{
  "arch": "mlp_mixer",
  "hop_length": 320,
  "activation": "quick_gelu",
  "layer_scale_init": 0.1,
  "width": 192,
  "label_smoothing": 0.2,
  "init": "trunc_normal_002",
  "residual_init": "scaled_by_depth",
  "optimizer": "adamw",
  "beta1": 0.95,
  "beta2": 0.95,
  "eps": 1e-08,
  "steps": 7800,
  "batch_size": 64,
  "lr_schedule": "cosine_restarts"
}
Rows from block 3 of a small sound classifier, named by matrix and row number. Rows with one number belong to one neuron. Each number is 128 + 32 x the weight over its row's rms, rounded and kept within 0 to 255. All counts start at 0. Numbers have three digits each.
After each neuron's rows are labels from the 100 clips, of 14976, where the neuron reaches its highest value: "responds to" is what is common among them. Only what is clearly more common there than usual is listed. The data: acted Russian speech (Dusha). In brackets: how many of the 100.
# fc1: MLP up (model.blocks.3.mlp.fc1.weight, 576x192), inputs 64-127
# fc2: MLP down (model.blocks.3.mlp.fc2.weight, 192x576, transposed), outputs 64-127

fc1.330:094152135106137129183151112087158102103100076118165163125127083091134100109120099128094129181134096166090086111087174131099239098057122154125150191128121137115172139158088157115149092135141162
fc2.330:165116104150070174105089097110127134156126101169067130090149134126125061142088078117135145134113158114126116115129105116100137106188128111124091072155139056109111093097173184163116122078106098
responds to: emotion: positive (53)

fc1.19:129090110154079128127190095144188116074106075165154106135159091089074172145160107163073149137150142117184120075088111133123131140121129115133111111116154117158118216100135093133187130105122136
fc2.19:176193087090116139175133137082146127136145088148127081111133164147174095167202100184131115072144199173103096151073126092084169125175136193170142170170147110126033128130131148160139062092158158
responds to: emotion: positive (40)

fc1.172:168122098125110146137174130122189130121132084148091113187128100153052150100069159092121104124134140063136110089149144136106148135130150068104164055125161122107094128078146102140095155085119123
fc2.172:100140141110168172125099121136072089174106199137111019104122186146156107128139168105127129103108132162099082145115196178122143121120108129188128095080147116114085093108139115085126130129134133
responds to: emotion: angry (48)

fc1.35:152125119104118114151135120087144104130132103148148082128124115154143125101105139072119069124098064157060063078124153118126169113153189097105175157178156090033110130146156164117111114120132131
fc2.35:164150108087091180134141067106141103106134104171176090136076134112112100169210116126073130103122174069109121150113134126115167103130137169152107196155154121135080128159114132136143055072154145
responds to: emotion: positive (41)

fc1.185:092119093074150083151147092124166124118089141103097145206160089147141101069141159095121112083141090138081071144143184105161141120085209129152170124116131151099164125166087114121188125075115158
fc2.185:159105102128128133127150106167111147135082093180156139133108115115118177093171176152142088073103142090178141094151095144081115135115177157122215200147145145136163113105086107140147112129078132
responds to: emotion: positive (40)

fc1.17:102086079124085108106183087177161156138093155104138135212170107139103164085104094121142139120186135113112126105149132126137104110125157108174150095093135113110200176184096147103161163094072102
fc2.17:123150172124107164175116106154097105110152120136150112135134165129157156157160196131095097082099153148104067138173178167115145121100107177146120172171114072161095098109082144122161061051146138
responds to: emotion: angry (40)

fc1.475:138123177069074137104141089090169065097132078148167161140109098138100103133081118092075138161177109159108106137114145159177172050098128114114116161144119139122190118175097193127128109117106153
fc2.475:124106149002129137129114115116117130122126119147141141137106139070128028082128109094141113123121102107112083092145146126158070069170192124144160086102132107124161114144108173166084151128109061
responds to: emotion: positive (45)

fc1.441:137108097082110122169135048164158075142136104105116146168142150211103123156135142073138076123099119146091057136153111074135146142097180101174156119151093074068090082139134133146111091082147121
fc2.441:136129163117123138129126132130081084139132108181214133100125141145146110125175099175103101082093138133130081058111152153102153123126144164165160142190158118118104078123101112114168093146114151
responds to: emotion: positive (40)

fc1.397:139135100163072118083144113209155077118113090154082142181190106141113198081125127121129117122146129128174162125138102121093147130123140132116120095113157118118154161133120105109160140102121097
fc2.397:155125134133169087130116104155121140128153174127085055134106129143121120128126156177147121082100168138145121167175205119096172155140123118114132130091132120122098171110143164155086101111179191
responds to: emotion: angry (42)

fc1.473:088128113110115091150114116144130107109146133111157124176139135129147114030113165163163120074093112194122103067141196102132177111100174126135177140101106096110146145158123123098163155099086161
fc2.473:129116123093140107150156082140128101160061159181142118144178124145126119090170130126108132115104114151154080080111166162162102136105229126099232181113137159083097114124093062159157120099111131
responds to: emotion: positive (40)

fc1.267:111088090182145104137116143158114133166118133122066062140138137164124186141134170131151113081128138119129139129131160055088119206094133143146120088100110091115072134105166048129137140133108137
fc2.267:165158146103093149130151094083130108055097098185149161132141066106089088125118086134102122142138093133140117141121101155138116068166154107032151135127192146140176157131115159144085114131127110
responds to: emotion: positive (43)

fc1.447:085157114096093085180108117133139113126145112134145142165133135119116101093117183109104080106100109173094057088152160114119151121064197120145148159133097120084161119132090124121161105059116165
fc2.447:108138138116072138146129123134136067142167111118155154151136146121116157156144110171076088137099133123211070063114102160114153098067152130164150156125134126126112120133101073121180102118137127
responds to: emotion: positive (41)

fc1.130:135112133194148159101143073175133146132081102105112094107091119143111186133125166100147148089120104096122123101138150109094115210094141120162117075100158101121091135081190098108118145115128103
fc2.130:177113148086131077113125122107074140120108169156112147141139093121132091107093113139130124144116103151173107164146093144169110118156125099088140124075181177108176143146113136117089138148156127
responds to: emotion: positive (45)

fc1.155:118151121119036074157110120090111085081194106153192092133166151109124095118183117159128106125099079225137093117116148162129177107115151114064144184137130095113132121154089118124127096055153119
fc2.155:125139126121076091142137120121179088140110105134108154107179119061138035135134103096094110182102146113145138099128061162125115043095180177131137135151103131118131095137133198186167126159081099
responds to: emotion: positive (51)

fc1.132:145158161128119136185131115129081097085185127116118101099096140111148107139135158100110014098107121173105094117159129125117161170099129097145110154129129099092080111127110074073111140096173131
fc2.132:214104133108133187068120111098167172126072095205106160120110114097118128182071067132154148129144111054133107137121100129116100103187182108096179099136194138118140174151141156166073135127113131
responds to: emotion: angry (39)

fc1.482:110158145101068105138117165122130141130216165148159123134153182181093094125175116167139118164175126135120130142117129149142169083116111117069109195156110109124136149180084111136101086094137138
fc2.482:082098085110121079133141100137156163161146123093140107151141099090155096053137123161197103139114120132109143144144117170128099103098170118139161147149052122075163113112136149189176162165106099
responds to: emotion: positive (52)

fc1.335:094112088120079087175124083144174095140139127102146128154181117165101120089135155106137096093092095168110084085177148113108185102082190135138158124136097134084140106146102127120178114074141120
fc2.335:128149143122098139117118089121107059155147116159133145122117178132163136107151100175068138125084114189182069123120128174137162121096158140125130173130148116100084085127098086136154094101148115
responds to: emotion: positive (44)

fc1.48:081111141110125050165108112151127124141108158089139178165180110205140173096131155147157124127121083118083085138137162160125111116112170102142174161143089160084142128140109155174095123151072124
fc2.48:074128130166138108141117136165094106179148126122153177188155172132139194066167141158089106097119110159139111056099103118156155174106149120195153146150076153142131109110083080123160127071117121
responds to: emotion: positive (39)

fc1.14:129122173098116128178108119096097072113185154131104099075112126139142085158089155091110036110106108170098045095141125126136167131105154128132138127126136111077114061118095098073084162083155127
fc2.14:166125092101137175097112161090171206133099110165113100129145130105150166129111072159143083151167139067152175165102113077113100110174164116111166110158139158115127170112141118175106129174106121
responds to: emotion: angry (44)

fc1.83:130095094193135152144121118134132131158129110111119098132126145165114188151129150086166092071095141105135120125131139097085118236117149104187131077103130108121091111106192067135131133113121148
fc2.83:150168169067089129101136152068115085064104106207156183153130115136112078123129136133066142126115101138116095099091098142137139069157112149061119175124184162129156150134105165119131083101163133
responds to: emotion: positive (43)

fc1.300:133152120147072094166104179123117132127235194136166113128151179210096121137164141179150080149095140128160107141116144142144152143134128082063124201181135110109083136188150118131099109085177141
fc2.300:086101107126090059118156146102163105097173138100171110135141088092117117069173111143112120169148136138113121118101066165150148096092133123119134182147064153103183141122089118126179158166130137
responds to: emotion: positive (53)

fc1.218:122105036138130112108172103136159148162127166127109122119176146159174162094104130148166154100102126154077072139211158128133126182131145119180101160153114114034130143099163169167126143118150137
fc2.218:138090140175123101129094171041119121083123118111158114119104120125119101193142096115130114198167069121087143141028155139174100092161150122113159115107154164102123133119126148147108169177071102
responds to: emotion: positive (39)

fc1.286:091106148084138145094115115071171081110058078136182188145121089108152109149048172096072143160120149119092107107102153136160135072059130165137110155164095178105154144137121181138146090137095169
fc2.286:105157170113079178148118097135138115132149110174106136098157155099119100076132120114112107116116089133126098099124116172064104085137177088099165108141136076115168086107131187150167139122108055
responds to: emotion: positive (43)

fc1.84:139098135100140130097153034117088091094071063132144131119110072080166132139106096086090138102126092206066107157157114138167134127091132149186102101107137158144174141115126126095179099141127136
fc2.84:119108138075072101089151123150173087064170137179177116114134087105056173070166168107112127170146136107151117106121144186143138080081114099099141137158127133134172126121102090107154167128119107
responds to: emotion: positive (55)

fc1.103:123170144050118105167166139125122064140116122130114138137144166118114086164164127111069096127103137143101111148137074138117165116126128152143122135094127156124136169154076117099149050093152112
fc2.103:140060088116136074139095146097120224142166170128128080125119126127158018138151091163119104121125132074126150118120163095141073144155147112096140135150127136117108149133145104196115165155129132
responds to: emotion: sad (55)

fc1.572:143150168086123095081179140083122092079122144160143123110114100146150116120084100144096144174149115176094156168110170183165150093087134141095119154156138136122157120161103156077151096132127135
fc2.572:106162135000133191104159079120122132142114129134122151125121134120105104058111135112162137101131132125114086133148187145123119083156151105139161106140121091128158095149104160133104139093117116
responds to: emotion: positive (46)

fc1.362:119085106127154137113156079103208120123064042121156134126141060049097135114111123138136166172161054155113110081093166113146116129084138129149129116131125127157194167086143167134158139148088143
fc2.362:153154130150131090148097153118107163168183134124079162141138176166191085141066044159158151093115149168107143169128107087099135150158159159142156094116116086114088094123142175185039110089153125
responds to: emotion: positive (47)