config.yaml
train_examples: 26041
input: "log_mel"
win_length: 512
arch: "mlp_mixer"
norm_position: "pre"
mlp_ratio: 3
parallel_block: false
residual_init: "scaled_by_depth"
optimizer: "adamw"
learning_rate: 0.00096
eps: 1e-08
weight_decay: 0.1
Rows from block 3 of a small sound classifier, named by matrix and row number. Rows with one number belong to one neuron. Each number is 200 + 30 x the weight over its row's rms, rounded and kept within 0 to 999. All counts start at 0. After the name is the row's rms in percent of the matrix's.
After each neuron's rows are labels from the 100 clips, of 14976, where the neuron reaches its highest value: "top examples" is what is common among them. Only what is clearly more common there than usual is listed. The data: acted Russian speech (Dusha). In brackets: how many of the 100.
# fc1: MLP up (model.blocks.3.mlp.fc1.weight, 576x192), inputs 128-191
# fc2: MLP down (model.blocks.3.mlp.fc2.weight, 192x576, transposed), outputs 128-191

fc1.103,099,199,164,240,237,187,181,164,208,188,160,212,187,226,199,267,205,216,190,216,196,174,211,227,166,191,238,220,223,293,253,120,159,208,285,224,147,225,203,182,217,158,215,172,201,212,229,156,175,194,185,198,192,174,217,292,216,181,193,217,197,181,212,174,200
fc2.103,104,216,223,218,154,198,176,221,170,248,235,232,214,234,190,194,229,191,281,189,256,219,215,238,177,185,187,209,176,189,189,216,222,216,187,192,214,205,213,168,247,189,191,167,239,242,221,198,148,206,241,158,206,243,202,146,179,264,193,217,209,238,139,233,235
top examples: emotion: sad (55)

fc1.429,104,167,142,183,189,158,182,181,204,200,190,200,206,192,204,220,240,239,170,256,241,131,201,246,184,184,223,246,255,284,235,162,198,220,253,185,174,223,150,160,220,140,195,196,175,195,226,181,192,214,179,209,174,153,184,224,170,154,241,199,217,192,243,185,155
fc2.429,081,193,175,174,171,211,200,160,225,197,248,242,204,243,173,188,224,252,204,225,270,193,212,225,195,238,236,233,178,320,133,105,186,183,187,201,205,215,241,199,208,208,199,185,210,254,246,179,178,166,165,180,182,175,208,215,163,248,221,230,193,235,220,212,213
top examples: emotion: positive (56)

fc1.441,085,224,151,184,209,179,237,203,183,215,213,170,171,237,255,240,224,252,155,208,235,189,224,216,203,248,203,197,224,192,156,208,156,194,232,176,169,193,242,177,197,207,255,202,188,229,208,192,175,205,167,205,214,196,175,197,216,214,189,203,171,207,188,241,204
fc2.441,069,168,188,202,177,162,234,227,228,211,167,209,178,156,231,225,199,233,193,230,240,140,236,179,260,215,242,254,218,171,244,187,229,264,155,178,230,157,195,173,183,196,242,217,195,208,180,255,196,160,234,240,151,155,160,155,159,171,201,184,138,165,235,273,211
top examples: emotion: positive (40)

fc1.130,107,229,224,209,189,169,186,173,197,228,214,165,207,224,207,200,185,197,207,191,207,209,201,186,252,221,213,176,172,63,170,285,221,221,189,193,252,176,244,251,210,288,216,236,194,187,185,194,211,255,179,220,161,188,204,207,188,204,188,210,205,223,164,217,192
fc2.130,106,174,173,159,179,202,157,176,207,145,174,302,244,174,205,202,165,184,216,215,200,202,223,230,90,160,242,231,182,242,213,155,184,212,194,211,207,212,198,134,244,201,193,125,149,184,235,224,144,173,236,175,222,161,139,213,160,228,215,251,259,236,197,216,185
top examples: emotion: positive (45)

fc1.110,085,170,178,222,218,227,160,212,121,158,220,193,158,208,246,238,238,241,198,208,196,148,176,226,221,214,176,165,277,177,174,206,174,199,219,166,170,240,189,180,231,217,254,203,213,261,205,172,171,175,186,215,212,250,207,177,189,223,159,203,178,162,151,244,168
fc2.110,073,183,185,188,175,207,182,209,201,172,156,168,171,198,247,246,192,162,199,242,226,113,191,184,241,238,247,213,127,216,190,138,175,217,209,165,215,171,211,188,137,170,226,189,197,264,149,205,231,191,207,229,195,184,212,216,143,169,193,204,176,175,206,233,187
top examples: emotion: positive (41)

fc1.264,123,204,217,160,215,148,258,237,193,213,180,192,157,205,221,179,187,226,178,222,193,164,207,180,190,161,209,213,271,195,192,207,194,126,172,228,186,242,177,175,147,171,198,187,210,201,242,161,160,191,206,192,215,237,186,206,228,230,190,169,191,191,136,167,197
fc2.264,126,205,220,215,223,192,199,240,164,118,189,190,191,180,251,217,199,186,226,229,213,146,209,190,160,227,191,173,244,226,207,164,204,222,240,167,187,261,196,218,227,226,202,172,193,193,202,228,119,167,243,184,198,187,163,173,215,245,218,249,215,198,196,181,221
top examples: emotion: positive (53)

fc1.193,117,178,144,200,201,197,205,187,193,191,169,202,195,184,251,208,219,213,161,240,194,148,205,236,227,162,214,222,272,281,257,164,176,201,240,202,177,186,159,145,211,158,225,216,179,204,226,190,188,196,212,201,202,163,169,217,239,142,211,229,197,128,217,210,183
fc2.193,092,193,195,178,164,197,184,172,196,233,271,257,210,238,197,214,255,219,207,219,300,191,191,209,132,197,253,206,180,302,160,118,190,199,211,198,181,242,205,188,227,178,172,166,209,266,235,180,141,170,188,146,196,196,195,187,179,248,205,204,198,227,216,230,235
top examples: emotion: positive (46)

fc1.17,098,210,231,221,200,172,163,210,169,189,189,186,204,197,242,186,152,200,237,165,218,217,198,211,159,189,178,136,174,159,216,187,205,199,203,157,182,208,192,183,217,207,227,201,241,254,215,186,180,190,211,190,186,217,154,200,253,211,228,192,195,210,170,208,224
fc2.17,108,158,159,189,164,184,207,179,261,217,183,160,201,228,198,233,250,236,184,218,180,191,211,217,273,204,202,290,216,200,185,182,185,178,217,228,161,123,214,150,195,224,209,229,232,205,208,191,210,207,141,235,212,212,193,207,161,219,202,140,163,180,282,181,196
top examples: emotion: angry (40)

fc1.509,099,180,138,208,197,207,196,206,165,144,234,210,172,193,232,187,189,203,223,177,256,169,208,199,204,214,201,198,249,216,166,178,172,200,218,131,155,223,199,216,229,156,234,214,182,236,166,208,159,112,199,202,201,197,194,217,176,174,154,195,212,168,166,230,168
fc2.509,079,191,166,173,199,225,186,243,188,196,170,182,197,167,276,192,197,236,180,233,183,136,215,181,162,246,255,190,210,230,138,182,160,205,177,259,196,167,240,212,220,235,224,200,179,161,186,239,230,167,220,202,203,188,172,199,152,255,192,247,214,197,205,173,255
top examples: emotion: positive (41)

fc1.480,114,152,141,216,239,207,195,196,201,178,181,198,188,183,248,214,240,217,200,233,173,159,244,225,210,199,203,196,269,252,207,196,140,228,211,150,173,229,198,171,252,193,217,212,161,170,211,207,172,182,207,240,187,158,175,200,164,169,197,223,220,163,200,206,188
fc2.480,108,222,221,208,181,209,195,238,148,211,208,230,197,184,219,209,237,170,222,213,263,173,205,229,150,197,210,187,197,246,199,146,267,218,230,212,204,218,197,198,210,196,192,205,218,233,190,193,179,149,235,178,230,227,179,140,199,248,215,212,200,205,210,204,172
top examples: emotion: positive (42)

fc1.306,103,201,174,173,244,151,219,197,223,188,190,168,183,220,236,190,140,210,224,161,192,228,194,162,190,184,189,185,178,168,199,161,226,167,163,161,243,183,209,213,152,256,219,221,167,205,218,184,158,198,202,187,229,228,153,229,222,153,239,210,215,247,199,252,193
fc2.306,108,204,204,167,193,212,191,193,248,196,190,250,231,190,131,254,197,235,129,226,163,242,199,188,171,240,211,219,187,201,127,193,162,138,195,225,176,156,234,220,206,215,200,210,214,200,207,168,221,208,126,169,167,185,185,206,192,228,206,150,212,230,235,225,186
top examples: emotion: angry (40)

fc1.358,099,152,130,183,203,180,218,207,212,184,193,201,175,201,239,204,216,178,171,247,205,150,206,201,199,171,222,216,284,286,227,183,171,226,216,179,148,165,155,130,196,170,219,206,158,181,245,176,176,196,220,213,220,194,174,210,211,159,211,261,187,171,204,217,188
fc2.358,082,207,179,176,177,208,181,139,202,202,227,241,234,215,184,217,235,204,208,208,271,184,207,244,127,225,226,202,162,277,157,126,193,182,195,196,205,209,259,192,207,224,207,162,228,246,224,181,172,155,175,179,207,215,200,192,158,256,203,246,203,232,228,227,205
top examples: emotion: positive (49)

fc1.19,094,191,175,255,203,176,188,151,183,208,186,187,174,215,240,179,174,141,215,196,211,195,183,220,239,176,206,193,162,181,257,197,236,171,197,167,183,206,223,239,223,171,196,235,241,241,216,218,153,196,212,200,190,187,219,194,258,192,238,229,211,172,180,202,244
fc2.19,101,171,187,245,240,211,221,208,193,252,185,244,191,165,213,186,263,244,211,206,220,179,188,173,227,185,191,194,259,189,197,186,184,196,230,206,193,202,208,229,221,205,193,233,208,217,208,192,209,152,175,168,205,229,219,178,177,267,183,172,154,157,242,236,215
top examples: emotion: positive (40)

fc1.491,100,164,174,219,194,173,171,166,161,194,196,199,166,207,259,175,161,169,238,218,234,199,206,208,197,161,238,154,168,172,258,183,225,163,163,162,218,171,224,246,212,224,209,191,215,253,211,184,149,199,211,167,187,213,172,193,230,196,245,201,232,212,192,236,238
fc2.491,118,152,161,196,211,216,191,189,258,238,202,208,200,194,178,222,226,226,143,237,198,192,216,194,215,232,212,254,235,225,161,192,148,177,197,210,204,173,238,199,199,216,187,253,207,199,211,200,213,219,127,177,228,203,178,211,154,241,199,165,192,190,271,178,199
top examples: emotion: angry (47)